A small contrastive audio-text model, trained from scratch.
Model: log mel input, encoder arch vit, encoder norm layernorm, encoder activation swiglu, encoder moe top_k, encoder num experts 32, encoder layers 6, encoder width 192, text encoder width 256, text encoder layers 6.
Data: trained on synthesized solo parts of chorales (CocoChorales), 39062 training examples, 44.6 epochs.
Rows from expert 9 of block 2 of the audio encoder, named by matrix and row number. Rows with one number belong to one neuron. Each number is 128 + 32 x the weight over its row's rms, rounded and kept within 0 to 255. All counts start at 0. After the name is the row's rms in percent of the matrix's.
# gate: expert gate (encoder.blocks.2.mlp.gate, 32x192x192), inputs 156-191
# up: expert up (encoder.blocks.2.mlp.up, 32x192x192), inputs 156-191
# down: expert down (encoder.blocks.2.mlp.down, 32x192x192, transposed), outputs 156-191
gate.151 109 [ 82 166 140 126 149  87 110 101 163 183  84 101 185 155 155 141 100 141 108 174  95  98 153 155 124 174  77  75 133 120 158 178 144 179  94 141]
up.151 111 [ 81 170 101 118 142 121 121 118 131 181 104 126 171 155 180 173  79 151 130 177  89  87 162 156 101 141  65 116 126 128 133 148 144 166 107 100]
down.151 116 [189 110 129 108 159  98  75 130 113 122 102 134 154 119 107 145 147 159 127 138 147  88 135 105  80  82 100 158 185 136 159 136 107 130 182 134]
gate.152 082 [175 117  95 167 158 153 104 146 146 176 146 184 174  97 186 142 125  72 171 126 162 165 110  76 185  95 115  97 101 156 204 114 144  88 120 123]
up.152 081 [143 159 147 124 103 112 159 106 150 138  51 144 118 195 168 161 158 147 138 168 143 113 187 142 114 125  91 126 120  69 136 178 126 133 194 176]
down.152 079 [174 143 134 144 132 162 178 108 193 146 138 124 137 101  81 123 104 112 145 162 148 140 113 161 114 148  72 171 100  62 149 118 103 131  88 172]
gate.153 100 [114  66 125  97 179 145 105  72  62 103 151  51 157 130  98  58 102 140 147 140  86 164 139 124 126 102 169 153 135 163 109 115  89 200  98  88]
up.153 109 [171 150 126 105 124 125 131 158 194 173  80 177 148 132 214 158 134  86 131 152 130 127 116 157 139 118  44  94  59 130 131 152 154 132 113 194]
down.153 106 [ 69 103 155 136 102 153  91 127  92 123 140 115 139 127 163 121 112  98 111 153 136 147 197 130 224 131 130 176 170 153 122 108 173 116 126  81]
gate.154 139 [142 152 181 138 120 139 163 131 110  73 100  93  83 114 111 162 134 172 112  89  73 120  52 173 145 128 110 123 125 192  95  91 144 180 131 132]
up.154 146 [131 113  55 102 150  98 103 104 143 168 132 169 179 140 145 101 109  69 156 163 163 165 211  89 128 131 149 153 113  70 145 178 109  77 128  91]
down.154 124 [124 114 117 127 194 100 127 112 108 147 181  97 120 186 115 151 153 134 135 108 144 111 115 116 180 136 132 130 189 146 103 122 166 202 133  96]
gate.155 082 [120 134 184 151  89 148 136 113 130  93 113  98 136 101  82 133 155 144 154  89  85 143 105 125 107 110 199  92 130  74 129  95 119 218 118  88]
up.155 087 [115 171 106 107 170 104 127 162 121 139 107 156  92 178 140 132 105 137 112 137 126 113 118 165 147 136 110 115 102 151 147 140  93 141 136 103]
down.155 086 [154  95 148 173 186  96 138 145 145 157 140  81 121  94 122 149 131  87 146 132  92 120 115 139 142 114 100 132  74 108 103 162 201 118  68  98]
gate.156 085 [100 158 143  81 130 133 143 134 158 141 121 102 126 106  99 107 133  79 124 158 199 182 163 170 135 123 111 153  85 114 156 154 166  98 184  93]
up.156 082 [ 97 191 151 139  82 164 125 150 113 122 114 106 128 128  92 135  92 111 130 130 121 109  92 149 149 145 182 170 140  97  68  86  51 117 118 176]
down.156 086 [193 164 151 138 136 109 127 147 113  72 133 105  99 125 111 164 112 156 115  91  91 107  74 145 201 129 175 149 127 136 131 119 139 145 134 174]
gate.157 095 [145  45  40 103 155  99 112 117 136 153 139 111 198  48  62 123 106  96  98  82 139 101 119 161 126 137 109  93  46 125 106 116 137 129 122  93]
up.157 101 [163 142 114  89 135 159 188 139 106  81  98 122  92  82 144  91 116  77 139 125  98 125  93  79 151 132 200  74 189 164  94  85 113 233 144 169]
down.157 103 [136 100 121  81 101 153 153 122 129 152 139 110 127 166 117 136 187 168  85  74 124  90  67 134 125 149 114 150 127 120  62 172 103 136 123 197]
gate.158 103 [ 99 159 170  89 136  86  76 105 123 132  76 119 166 144  85 160 149 132 106 111 158 160 173 127 118 177 122 132  98 116 122 189 157 131 153 141]
up.158 096 [ 89 163 136 106 155 118  97 110 151 144 127 109 146 136  83 178 152 155 109 122 115  98 121 119  75 161 148 129 111 139 118 159 145 120 112 175]
down.158 102 [184 140 149 159  98 158 103 150 107 120 117 158 163  74  68 124 146 205 161 127 117 111  93  98 150  51 121 139 174 188 168 153  80 103 161 107]
gate.159 087 [172 101 175 181  67 132 129 111 190 132 116 111  68  89  68 142 138  72 134 159 115  96 127 102 191 133 141 129 115  79 159 139  90 180 140 160]
up.159 090 [ 88 173 176 151 101 125 167  83 123 134 131 140 104  95 153 104  73  79 132 171  91 138 119 134 119 144 168 154 139  88 115 128 118 127 109 163]
down.159 086 [191 106  99 205 159 161 143 148 122  71 118 138 176  93 148 128  73 145 106 167 151  73  75 155 118 124  94 157 126 160 156 125  74 126 184 115]
gate.160 103 [109 175  88 114 177 146 101 119 152 175 121 109 160 183 191 118 111 126 107 139  64 149 126 125 128 137  92 100 192 138 150 200 100 185  76 123]
up.160 100 [ 97 196  76 108 182 112 140 103 143 182 128 119  97 178 169 147  85 137 115 132  92  91 109 112 115 120  90  86 152 154 132 191  95 179 116  99]
down.160 105 [153 141 157 135 111 121  99 119 155 123  57 121 154  89 125 132  88 127  99 120 130 100 130 141 119  98  97 142 151 125 210 158  78 103 134 163]
gate.161 090 [ 64 127 120 193 140 177 136 138 141 151 144 129 179 125  92 114 112 119 130 195 194 123 178 188 142 144  80 120 115  84  99 102 101  73 118 128]
up.161 089 [167 107 123  44  63 124 101  69  77 109 110 115 128 106  97 169 138 154 144 112  62 140 100  90 158 124 153 122 109 169 113 146 130 177 142  95]
down.161 102 [ 57 159 122 122 110 147 121 146 153 130 124  90 122 114  78 109 140  71 127 111 121  93  84 170 135 143  66 124 112 107 145 114 120 134 145 144]
gate.162 083 [135 200  91 117 152 161 134 184  78 148 132 145 141 160 131 143 183 116 153 155 215  74 213 114 119  96 170 127  96 108 115 138 115 177 144 162]
up.162 078 [ 94  67 133 171 106 134 158 101 136 125 128 173  97 160 119 180 125 166  93 108 238 104  92  77  89  84 184 102 106 150  92 102  95  84 140 138]
down.162 080 [134 176  92 122 119  74 130 141 185 149 155 146 121 142 178 138 117 131 178 135 157 184 175 114  93  88 165 101 131  81 107 174 195 146  81 140]
gate.163 106 [107 111 128  81  91 153 126 126 104 128 103 195 152 130 201 116 145 102 144 133 175 132 211 108 127 106 149  92 110  88  78 129 130  92  91 105]
up.163 102 [106 150 136  89 105 176 159 112  92 148 147 220 118 112 168 113 159 109 121 143 196 111 210  84  92  97 169  81 125 116 108  95  94 120 130 131]
down.163 109 [117 189 112 106 137 105 147  99 127 121 199 143 162 150 112 139  98 130 134 153 149 181 128  68 107 107 166 108 192 141 144 127 142 154 103  84]
gate.164 118 [103  99 121 190 100 130 178 108 111  71 152 115  85  84  88 103  67 165 156 164  91  94  61 174 107 109 136 175  97 146 130 124  96 129  96 112]
up.164 123 [156 132 113  89 146 128  59 149 150 170  81 182 147 183 138 150 153  95 101 142 175 180 152 134 192 111  64  86 138  94 152 165 176 155 169 117]
down.164 107 [112 139 126 101 109  88 114 128 122 166 208 124 150 135  95 119 150 124 119  98 136 176 161 119 115  71 158 104 225 174  85  97 158 124  71 107]
gate.165 095 [ 79  81 113 124 158 127 138 140 163 132 118 105 197  88  97 131 172 133 104 112 106 184 133 104 119 160  94  94 120 162 130 126 176  88 156 121]
up.165 095 [213 131 134 135 123  96 184 110 136  98  66  89 161  56 115  95 139  62 113 144  67 144 164 151 178 145  60 122 116 104 154 124 142 156 124 136]
down.165 101 [102  96 129 127 136 153 130 142 107 181 131 100 138 153 174 118 104 105 129 159 194 127 157 171 134 130 167 149 130  62  92 131 136 121  70 132]
gate.166 075 [139 131 157 134 136 111 110 122  71 107 139  95 116 113 122 216 124 127 119 138 184 110 121 111 161 147 116  91 120 163 143 101 140 167  96 138]
up.166 078 [121 113  40 125  87 113 153 131 115  98 109 174 143 111 138  67 144  63 121 108 117 158 153 118 121 186 178 156 112 110 113 147 134  54 129 157]
down.166 081 [114  96 213 108 155  96 112 118 148 158 180 111 105 133 141 115  17 142  86 126  90 167 195 152 125  94  57 141 147 155 177 103 188 131 122 120]
gate.167 094 [173  55 160 128  98  92 120 129 151 128  66 135 142 116 110 115 159  96 135 138 114 115  99 174 130  82 168 141 104 108 143 156 178 139 153 166]
up.167 099 [ 94 197 152 187  74 116 165  77 167 147 125 136 138 111 138  64 135  79 124 128  79 103 141 148 130 151 100 184  73 100 143 149 137 101 126 152]
down.167 090 [162 139  83  69  87 156 135 116 143 135 153 133 153 160  94 155 143 158 160 100  98 191 130 137 153  46 135 102 180 183  82 144  93  91  92 125]
gate.168 082 [187 117 131 197  60 114 182 107 137 164 137 149  77 152 132 143 107 124 176 204 104 113 119  97 139 121 116 144 127  80  99  92 121  87 133 178]
up.168 082 [169 131 141 162  93 112 126  96 148 106 156 135 134 138 100 123  94 133 167 182 142 132 124 136  83 152 128 204 156  94 154 132  88 100 114 196]
down.168 076 [112  93  55 159  93 173 130 103 119 119 100  85 159  96 101 125 117 146 125 183 105 140 105 167 137 111  96 161  85 137 181 113 104 149 178  90]
gate.169 093 [215 165 106 146  96 149  74 142 112 127 119 142 136  67 120 115 201 132 123 142  80 148 165  84 116  58 150 108 119 179  87 157 154 197 138 131]
up.169 089 [ 72 100 124 132 125 115 176 119 152 134 128 110  78 157 131 148  37 167 141 152 134 190  81 159 143 161 118 171 133 106 157 123 133  63 131 137]
down.169 093 [ 48 137 141  85 130 164 108  97 149 171  71  92 127 177  96 135 124 101 115 133 134 105 168 142 101 118 165 136 100 123 137 162 157  80 140 127]
gate.170 098 [108 199 157 119 122 176 119 110 112  84 115 118 153 155 152 163 161 149 114 145 131 113 180  95 122  88 123  81 143 138  84 118 100  78 172 143]
up.170 102 [122  87  60 156 124 101 123 121 142 167 115 112 115 109 108  97 146 114 159 116 153 156  69 129 133 140 105 158 120  97 183 146 135 162  78 112]
down.170 110 [105  65 140 119 166  93 151 126 153 147 167 108  83 197 148  90 172 101 146  83 124 130 130 140 206 116  88 174 116 129  88 119 131 109 129 146]
gate.171 097 [152 127 171  97 110 144  91 154 133 130 117 118 103 132  72 153 131 127  80  89 130 115 129 188 117 109 127 133 105 181 138 118 139 168 127 136]
up.171 097 [122  75 134 168 125 105 140 121 101 133  95 140 141 121 118 165  78 148 109 157  69 141 100 131  78 143 122 147 139 146 124 101 162 157 120 114]
down.171 095 [148 140 182 124 223 105 138 164 149 150 139 143  84 119 167 103 116 138 132 101 123 154 143 151  52 169 126  62  73  90  68 103 197 135  75 152]
gate.172 101 [108 154 120 153  96 190 134  82 134 111  99 115 156 150 101 152 177 134 136 215 148 122 156 134 136 181 120  94 129 121 104 120 168 178  55 179]
up.172 101 [117 193 143 149 145 180 113 134 133 113 111 109 117 132 137 142 144 138  93 143 182  94 182 116 100 154 137 128 136  95 142 115 132 145 106 206]
down.172 105 [ 85 145 118 142 177 179 142  78  97  94 112 151  92 163 148 141 110 145 115 189 149 104 142 137 134 120 179 173 128 176 146 110 104 103 133  94]
gate.173 115 [113 145 105 157 135 107  58  91 139  98 133 108 134 116  66 110 141  91 130 134 169 145 129 182  93 156 155  92 105 154 120 156 134 125  86  85]
up.173 115 [126 138 129 138 165  92  90  90  85 108 171  91 125  74  72  94 167 102 107 129 187 171 128 178  76 137 130 115  99 206 111  82 175 144 102 114]
down.173 116 [198 121 107 127  91  84 176 119 134 119  81 111 164 130  40 157 125 126 169 116 107 119  88  90 185 146 102 134 137 165 120 180 130 186 152 158]
gate.174 092 [174  89  98 102 163 176 148  96 165 114  98 131 160 114 154 140 145 144 172 170 104 173 149 125 180 197  79 171 159  97 144 147 174 116 110 119]
up.174 090 [155  85 211 135  75 131 188 117 106 104 119 112  72 180 128 153 104 153 171  85 103 126  95 115 113 145 175 149 103 117 104  98 128 124 129 123]
down.174 089 [122 133 108 139 132  52 140 167 123 129 212  86 117 149  76 151  84  96  84 146 142 127 166 139 159 134  98 193 152 155  99 101 143 159 143 139]
gate.175 091 [109  87 145 139 114 165 176 102 106  93 135 107 139 104 129 102  53 165 111 158 122  82 115 153 126 176 134 185 123 101 127 126 104 124 144 167]
up.175 092 [103 108 154 156  67 171 183  99  87 102 109  90 118 130 106 133  51 141  89 158  96  72  96 166  92 151 114 158 134 109  90 133  77 152  70 161]
down.175 082 [133 120 118 123 123 171 129  99 105  71  59 146 129 119 162 148  61 166 167 164 138  68  88 169 130 163 121 153  61 154 133 182  80 126 195 113]
gate.176 062 [150 115 113 184  66 177 143  88 124 130  63  43 129 108 113  83 142  59 125  85 143 159 129 122 151 142 186 137  99 142 202 158 140 142 164 124]
up.176 070 [ 59 114 185 166 145 103 139 146 152 170 155 122 118 150  95 107  55 109 139 154 119 107 121 125 141 134 179 129 152  66 141 164 116 101  67 129]
down.176 065 [ 98 105  36 128 129 142 108 143 145  66 119 183 121 102 107 111 127 131 135 147 203  91  99 213  69 109  88 155 100 160 113 131  60 130 188 132]
gate.177 121 [185  75 113  43 163 113 123 187 156  92 162  73 137 137 133 159 137 175 140 147 156 174 155 112 161  86 117 135  99 166 123 136 120 133 121  86]
up.177 129 [108 166 198 159  63 117 169  90  94 141  91 162 109 141 134 139 138 101 178 199  99 124 120 117 102 119 146 143 142 133 126 139 136 123  86 173]
down.177 125 [145  93 203 102 113  64 135 114 108  27  95  96  91 104 131 180  86  94  93  92  98  88 189 135 156 148 123 144 146  90 135 146 140 157 148 135]