python train.py --win_length=400 --encoder_drop_path=0.15 --text_encoder_activation="gelu" --text_encoder_fused_qkv=true --beta2=0.999 --batch_size=256 --final_lr_fraction=0.1
Rows from block 2 of the text encoder of a small contrastive audio-text model, named by matrix and row number. Rows with one number belong to one neuron. Each number is 500 + 40 x the weight over its row's rms, rounded and kept within 0 to 999. All counts start at 0. Numbers have three digits each. After the name is the row's rms in percent of the matrix's.
After each neuron's rows are labels from the 100 texts, of 14848, where the neuron reaches its highest value: "tokens" is the input token at the peak. Only what is clearly more common there than usual is listed. The data: synthesized solo parts of chorales (CocoChorales). In brackets: how many of the 100, against the usual share in percent.
# fc1: MLP up (text_encoder.blocks.2.mlp.fc1.weight, 1024x256), inputs 104-155
# fc2: MLP down (text_encoder.blocks.2.mlp.fc2.weight, 256x1024, transposed), outputs 104-155

fc1.663 103:533538506509482490493497472499477594509534503487444490501556466535418512516518477446461448489523512480471511469451503524479463540430504511506501480492475545
fc2.663 100:519465522427494543568539485403548554446509482466490498414542545481525489504535498500500549515515414504555493495443497479493509471522512510484554444502461470
tokens: "3" (84 vs 3.6)

fc1.46 077:489496449509507517532438493450508530529456500540490474500497513502560488489520482530532459483486536435480553531500548527478493528517545541428520459538549465
fc2.46 073:427453492449551568516467436476470526460454479524506507470535494528516503449457549498534544525524545530556485475459462522489501540492580466441448501482575486
tokens: "i" (99 vs 2.4)

fc1.754 075:522491445484480439425552420488470568542463530589508468464488516468520517543460477453450429527460488453498592522470521517551443460567453580439516540474495537
fc2.754 059:487521592441495478482501539506510479492565544482517506493454509542477457503418453428509566460444455460551463495452425503453526480520574503574559506486487554
tokens: "#" (88 vs 6.6); "<end>" (12 vs 5.3)

fc1.204 075:484490442546449449459468466470504579597453533528497517433527582496485487473417486541498480444510528540499523466489553589467539506482481499449495563541564557
fc2.204 048:482478489517462489471539543509492434461459526417543465570451470489517522513542503596590485502487506534434469453514423449565497464566572479477543442480467522
tokens: "#" (100 vs 6.6)

fc1.650 080:506517586508425487439474473562533525538501507489422523479472504447511473585540596493538481552493509489512464453454529547550503553582508489559533495524536519
fc2.650 064:492449463495524468482470540588515517503481527511571568579564488520590505506575481567531489522502541508516510515502523454517408504486512488483470522562514398
tokens: "4" (34 vs 7.1); "5" (22 vs 4.4); "<end>" (17 vs 5.3)

fc1.182 098:405514486537546422538528529513499526530455536450410537560439547454438578442435461454499455411496479441511472495514531476441464541498493536534417525491485456
fc2.182 098:518485537511461453494549491563611489497497563497498490495515417541430556473556587481509560441546512591464567437561538475495530490533512470491502514508507452
tokens: "3" (22 vs 3.6); "a" (17 vs 4.6); "<end>" (17 vs 5.3)

fc1.42 070:537480517554443482457503498546472466528402502488483413575452451450503461549522481510481440473494517509510481525550548623487470499529537569547502502523465470
fc2.42 057:498478440452492548450548412539542519460482443506544601452501522435529442534567494557507557462506418503515497526470439534552494454507517440548435529508545487
tokens: "c" (51 vs 3.7); "5" (23 vs 4.4); "b" (8 vs 3.1); "g" (7 vs 2.5)

fc1.193 067:514490555496446460392529479543461524609525455528541513487541533506452488570500508380516470496513503480513531526521412623470457452466552488474475445523464526
fc2.193 050:478476529450502500518483432485465556578484519508473521542496514483506478541503505456516450440480434499514552556498500567519547469468600505511550505436487525
tokens: ":" (100 vs 5.4)

fc1.720 110:524503489474420523367488526462454474544397478466511506510488477437486481557477492495447447485487542442530534535560487553494544454481462462479523504481499479
fc2.720 125:484594520479509537500517494476502471462462529498431445553472483462439496418562608462561453544519521500528499528559508462523570506541524447459519517513481423
tokens: "<end>" (48 vs 5.3); "4" (28 vs 7.1); "#" (22 vs 6.6)

fc1.476 128:519468486525473527431563441525448571517469471550503460512504469496513545497512417435468519513440552421451507509503454506540474476477493523495508527445519489
fc2.476 144:472509524544443495508445489474486548572525560481584480500529554600526455457589500488505593516535547572535476507461482487528560448489507517488533461441450482
tokens: "#" (80 vs 6.6)

fc1.358 063:538495486526538490508501458491420445494480523502502443424471577464505423557475484484546524459457492499535437440519495551482500566534462505541533566529558557
fc2.358 047:523532543495505572517547473513456552564550495526513644487480448463526478446470478479455473524475441475524611459454492435530464464434468512513424521521513542
tokens: "4" (78 vs 7.1)

fc1.266 099:511490457460495524494517443548465594532513474569379491465520567448492517511536539431513424450497473434479538493475530527515444518517472516506421508486486482
fc2.266 081:513494535455429541469449461535590580397581504572497483512506454546529499564532565477469510491590527534618485504494504482484546529515485482433560500472498524
tokens: "d" (37 vs 2.8); "f" (22 vs 2.9); "a" (18 vs 4.6); "<end>" (11 vs 5.3)

fc1.98 089:597507441520510479475548527541544540513455503493513489519508500498486463530429486450493531518476462479434515491539468560488511498529471559507494534543502516
fc2.98 068:484513571493494514530519486451509479521605504503519534474482532498481489543513591522476468492517459504502465471487404453566597483542579483519517440485554570
tokens: "i" (90 vs 2.4)

fc1.752 104:524493508475518482514578529457535510510476474524507504415545526511488524467396501486447526417459452532499500463491462556456468417471441521488460533492576537
fc2.752 102:518500364468487461521452472531507523557582581479502534594507455555470474524528530483524506464525489479513493518522524467510501548481566515507523486529446466
tokens: "4" (100 vs 7.1)

fc1.75 087:497556451457510454478496536529503517535387519532516540491469520444460499534547445483488528464493445503472554459495478567508480471525475474519445557538551410
fc2.75 079:439501490543567466474499531508501491477493464501482503474480480513553539498454501508542532460472521559511459489494535493494472500519589477425418465402518514
tokens: "i" (79 vs 2.4)

fc1.33 112:485540511468511461517473516544537522590490556421441540489463576498497455521456525534524503486516450547499550467501579508437555480536475481514484532598517456
fc2.33 101:517506525555511538477495502428392488521559466498551437483502480526532453500522483476533517523511504465509435527495415494596553558481567523516601460449524525
tokens: "3" (47 vs 3.6); "5" (29 vs 4.4)

fc1.396 084:491483515552457502540445420501473529537521532509425504518496499435517479473501572443517451552509510498453496588384476485562473455514487545476449439440514586
fc2.396 068:472527519536510591526523466563537508558508494506474572515552505495532501453539575450502555485491483519575487544427455489496484481479534526507474548485569508
tokens: " " (54 vs 15.3); "3" (40 vs 3.6)

fc1.301 079:460502442523427523478442490472422503550519538550508551583451518491523520464530455441450516527561571456540470592401457544482489486514482550488530524486501503
fc2.301 063:505527493557481536426517501540471490430550442520553494460543478492551466571475497450476472534540535475564436520451522438509470528554509440517473489484536501
tokens: "5" (91 vs 4.4)

fc1.273 120:458435548514515488527476491540472524515529505497537478566448540496481512500477517478531501520427472421431441549473483468507488540518548557569528429490472509
fc2.273 131:526475476447434517490479549481547510488521500527509441527538491530456479556561506502471522520541497497522564482494523460536508502520465511479506490483479480
tokens: "4" (49 vs 7.1); "5" (23 vs 4.4); "e" (13 vs 4); "<end>" (12 vs 5.3)

fc1.504 074:540529541464501517455533502529445552565424453461494482456471549451494515557522491503539463529430553515441502510481481556582513507491543546513500493511530525
fc2.504 120:525516518528468538433487449535435527554471507517508508509429526506506511537488473395536481484421483491460530549527419569539495509487537569508511497473534489
tokens: ":" (100 vs 5.4)

fc1.245 106:575460463544557510480516500492456540488491483594542444459550542473551523508469518443481443484427477437465516537486476545526474519517500578474485520532530506
fc2.245 097:487551476507507553534470526489461519420502481455433503533490456510527490457543601466498508511566595457510482554501485490550501519565546462458513510515464494
tokens: "5" (61 vs 4.4); "<end>" (39 vs 5.3)

fc1.29 091:558469569494549513518517480540476516589457547447490545543459545529447511503509507527533495558473474446442475468455440534542510453495493553477503516508486536
fc2.29 074:545452499510511510477501551429404544467570502546584438440503497524527481468457499487444590525541462496546507512476454493575478525475527530549573402496505462
tokens: "5" (35 vs 4.4); "4" (30 vs 7.1); "<end>" (29 vs 5.3)

fc1.90 051:471502574520576454526487483512449553484549547475485502546538475536464540511499515464520507491563577529464526463471481535470522535464517555490552470501448480
fc2.90 037:532433561461510583551556465504486524533574541549465552511496493500560437491542463530448440522488536482467526448520522577421523473480514437547481464503504467
tokens: ":" (57 vs 5.4); "3" (39 vs 3.6)

fc1.679 085:523499472518501470550474463528525556482488468480435540448533535460426487521490457443516484421500475473532590535448586586510443522494459574464408561499536514
fc2.679 069:497547552454473538519461528455574487406547472536509464510485431529543523541527602467494497500538482578493487523528547523423485555462503481464489435482448511
tokens: "c" (60 vs 3.7); "<end>" (20 vs 5.3)

fc1.586 105:583454474428520491492499474495458521491487464561527439444467528485527540599415527423457509500416447482476519465537471516512499498485515551568536494435490543
fc2.586 107:475471585540529539525447505479497485520518521456498477473494513515531412441449601494514599521541509494551435445512537482509586533593513488490519466591520489
tokens: " " (51 vs 15.3); "<end>" (35 vs 5.3); "c" (14 vs 3.7)

fc1.334 096:567464556453470469497500580497551494488524487490455548459507474538476553526474488482442510426474452503483558516537492515475506426483479509501468499451484606
fc2.334 075:580531506528490533513522580469566516477542526531508557486486506530471458541544548528525543545497418497507497444464506453594517493532518456491525513483466475
tokens: "#" (40 vs 6.6); "2" (29 vs 0.1); "<end>" (25 vs 5.3)

fc1.215 092:535521479466546508509563542442541520486466493496450514396507520455482513500513468489475500492513486465504508487539454543542467415434477572523512508497473556
fc2.215 080:543464434452481464531516554444544507507562521522523510501496470492422494550532505513524527484590481563512503459539568464520510557567517489496583475515437463
tokens: "#" (48 vs 6.6); "<end>" (32 vs 5.3); "3" (16 vs 3.6)

fc1.43 052:572532493483542490569527451491456471440455450558499482561555467462521492518480578526466503454441486436524488481462509465475492519551567465449447579570441508
fc2.43 041:570497459443505526493450419597494495540494559466498592455577445530551520519546410457536533554496497487476531528472535540551457465442526443552494481474523430
tokens: "d" (34 vs 2.8); "c" (25 vs 3.7); "a" (20 vs 4.6); "g" (14 vs 2.5)

fc1.596 080:539508573476558518513543553510537500555526482449510469501508492455483490459429576495557544518551519412464485459500503513574543529556433541501545506525497509
fc2.596 057:493496415440521499520597493439536482471554529470452476450508471478526564462518465480497522449521467506591510435513555525428472468519558444445517489443525543
tokens: "i" (93 vs 2.4)

fc1.210 132:539452472444521567507506484537531572491474496517539536460542498520554580492493566469494514482489465474453560528476461503518487439447445618494545482535401490
fc2.210 150:522474396498514476572519553492532543463498493458489521518535495498492529481528553518496538524560524509524551539506528445534518509508478512421440478584468430
tokens: "<end>" (50 vs 5.3); " " (39 vs 15.3)

fc1.618 093:519522557490457447465486492544503478522539520474497483501528540538450532494443558507491548504484471460426467466506526544430548489462540530596542459482433483
fc2.618 063:484518491589416496513533492523465559498491491538571513489472462461497514515506475504406552499527502541536475509474428509523447519478503510450490519523545464
tokens: "3" (40 vs 3.6); "2" (31 vs 0.1)

fc1.499 108:530578505477540516506476539515455542586490514440452503497474488457447473450512489458527529445506522436483510483609507530475553550478504537477458473574441428
fc2.499 107:505551470467517515547580470487516538488517528449460552426477522495496507368527543518567555509565514550525470461490479468495504439525538509521552507510475466
tokens: "<end>" (53 vs 5.3); " " (41 vs 15.3)

fc1.751 073:546496508490496522451433552497466463498523473458501413521411518457487467513514491458560482494470573440547548511580546496430560477547489474564448531473507603
fc2.751 062:464522567491472466508575581497453514420580471498569508484456442515517526517518520476519516493528449503513594497520462440580495529502516475464511442486516487
tokens: " " (33 vs 15.3); "t" (28 vs 2.7); "a" (15 vs 4.6); "d" (8 vs 2.8)

fc1.329 098:497481536479461496495527538420473559505485532475528516421512534541476508549475554400446562493463519463454539489476454467556563501478496551456566448491479523
fc2.329 090:481530524436540482494516569451513495487518481406472502457504554506468526508483467520604497498512405466483472465457524478439491475439472483495431408522520525
tokens: "<end>" (98 vs 5.3)

fc1.67 107:597573539478484526429558480470502537539459474509437470417502498474504482510476530466477543504473473523485520454522438543476499441489467502478519550507515482
fc2.67 099:499548396488521507474506464524481466509538505510526468558511437576467427480472521492506548476521578521550442484527506483456506570515607462485555471474474438
tokens: "#" (96 vs 6.6)

fc1.35 050:479476524448450539489424529536458479514460481453496470480480449527523479549508557495458557461567540542535564468532421492442489438513480537493497542483501476
fc2.35 038:479509557532476520508528500496489478549481470470545515534457523480493515487489528495473578511470431534495453541466453506489521505501479534528508555527437512
tokens: "i" (83 vs 2.4)

fc1.744 107:523510454507523495491505491468462498484531526509472474467484563433459526455524520430533450461495507444435545531509525573482499545479494559483450480454464552
fc2.744 103:461571541537450544513462493494498513410534492528429491523541421527480487516509585458498446526569586507539471507484544480523593567483521464457518493487500505
tokens: "c" (63 vs 3.7); "<end>" (20 vs 5.3); "g" (7 vs 2.5)

fc1.373 074:573476519435456518464531472490514502572542545563453486428421491482521506563471519466493423511507458471490542528495425549538519494492506518540573503521470504
fc2.373 058:554509441479541509488542560534514483517468533421503547461515497482494500480530485518485510523516505507530605459496472487541459480559525452524486562522481491
tokens: "5" (41 vs 4.4); "4" (34 vs 7.1); "<end>" (19 vs 5.3)

fc1.83 091:448457521512440494450474469546457573544449543478535513604475528512535452542514533458460520417477523474474498539497377495476444496471548551492488454479447471
fc2.83 082:566434491473525509466555447490494447463498474488544462558549483530530476575543470462501519573593519461546511514512539447569480453530522499534529408516531491
tokens: "<end>" (64 vs 5.3); "5" (36 vs 4.4)

fc1.221 099:488521483448542495483518495490515450469467478510470439500502503489527570539430529523486429513447482470446535489537534584493457577427454541514525469535500461
fc2.221 086:488470527509571526484540475473495474451531465485538504498540515548587417526490463573471511517500509551525412434433498501482523423519493492570462495481536559
tokens: "#" (83 vs 6.6)

fc1.287 094:437510499524571513476498507491458479506458490478401456475527533501474451468447490467560438525508492478516469483467527599466479413501493541467474485456513582
fc2.287 085:525464505492470546528471483498584506533587528482561513488518480496467497453604523491511503518553526537466500483453413497537603478492468483473504456534530518
tokens: "d" (35 vs 2.8); "f" (23 vs 2.9); "a" (17 vs 4.6); "c" (11 vs 3.7)

fc1.194 119:444547504509505518506452505492532455486469516486470466558539506494512513515503532502566462496488478514515483499426536577494468509551449531470476455385463542
fc2.194 135:480500551536444521534476433546585546477510503521474521484540457513506524511615509531420479469537535562516519492444473506453540467480456482461484552517536496
tokens: "c" (36 vs 3.7); "4" (22 vs 7.1); "g" (14 vs 2.5)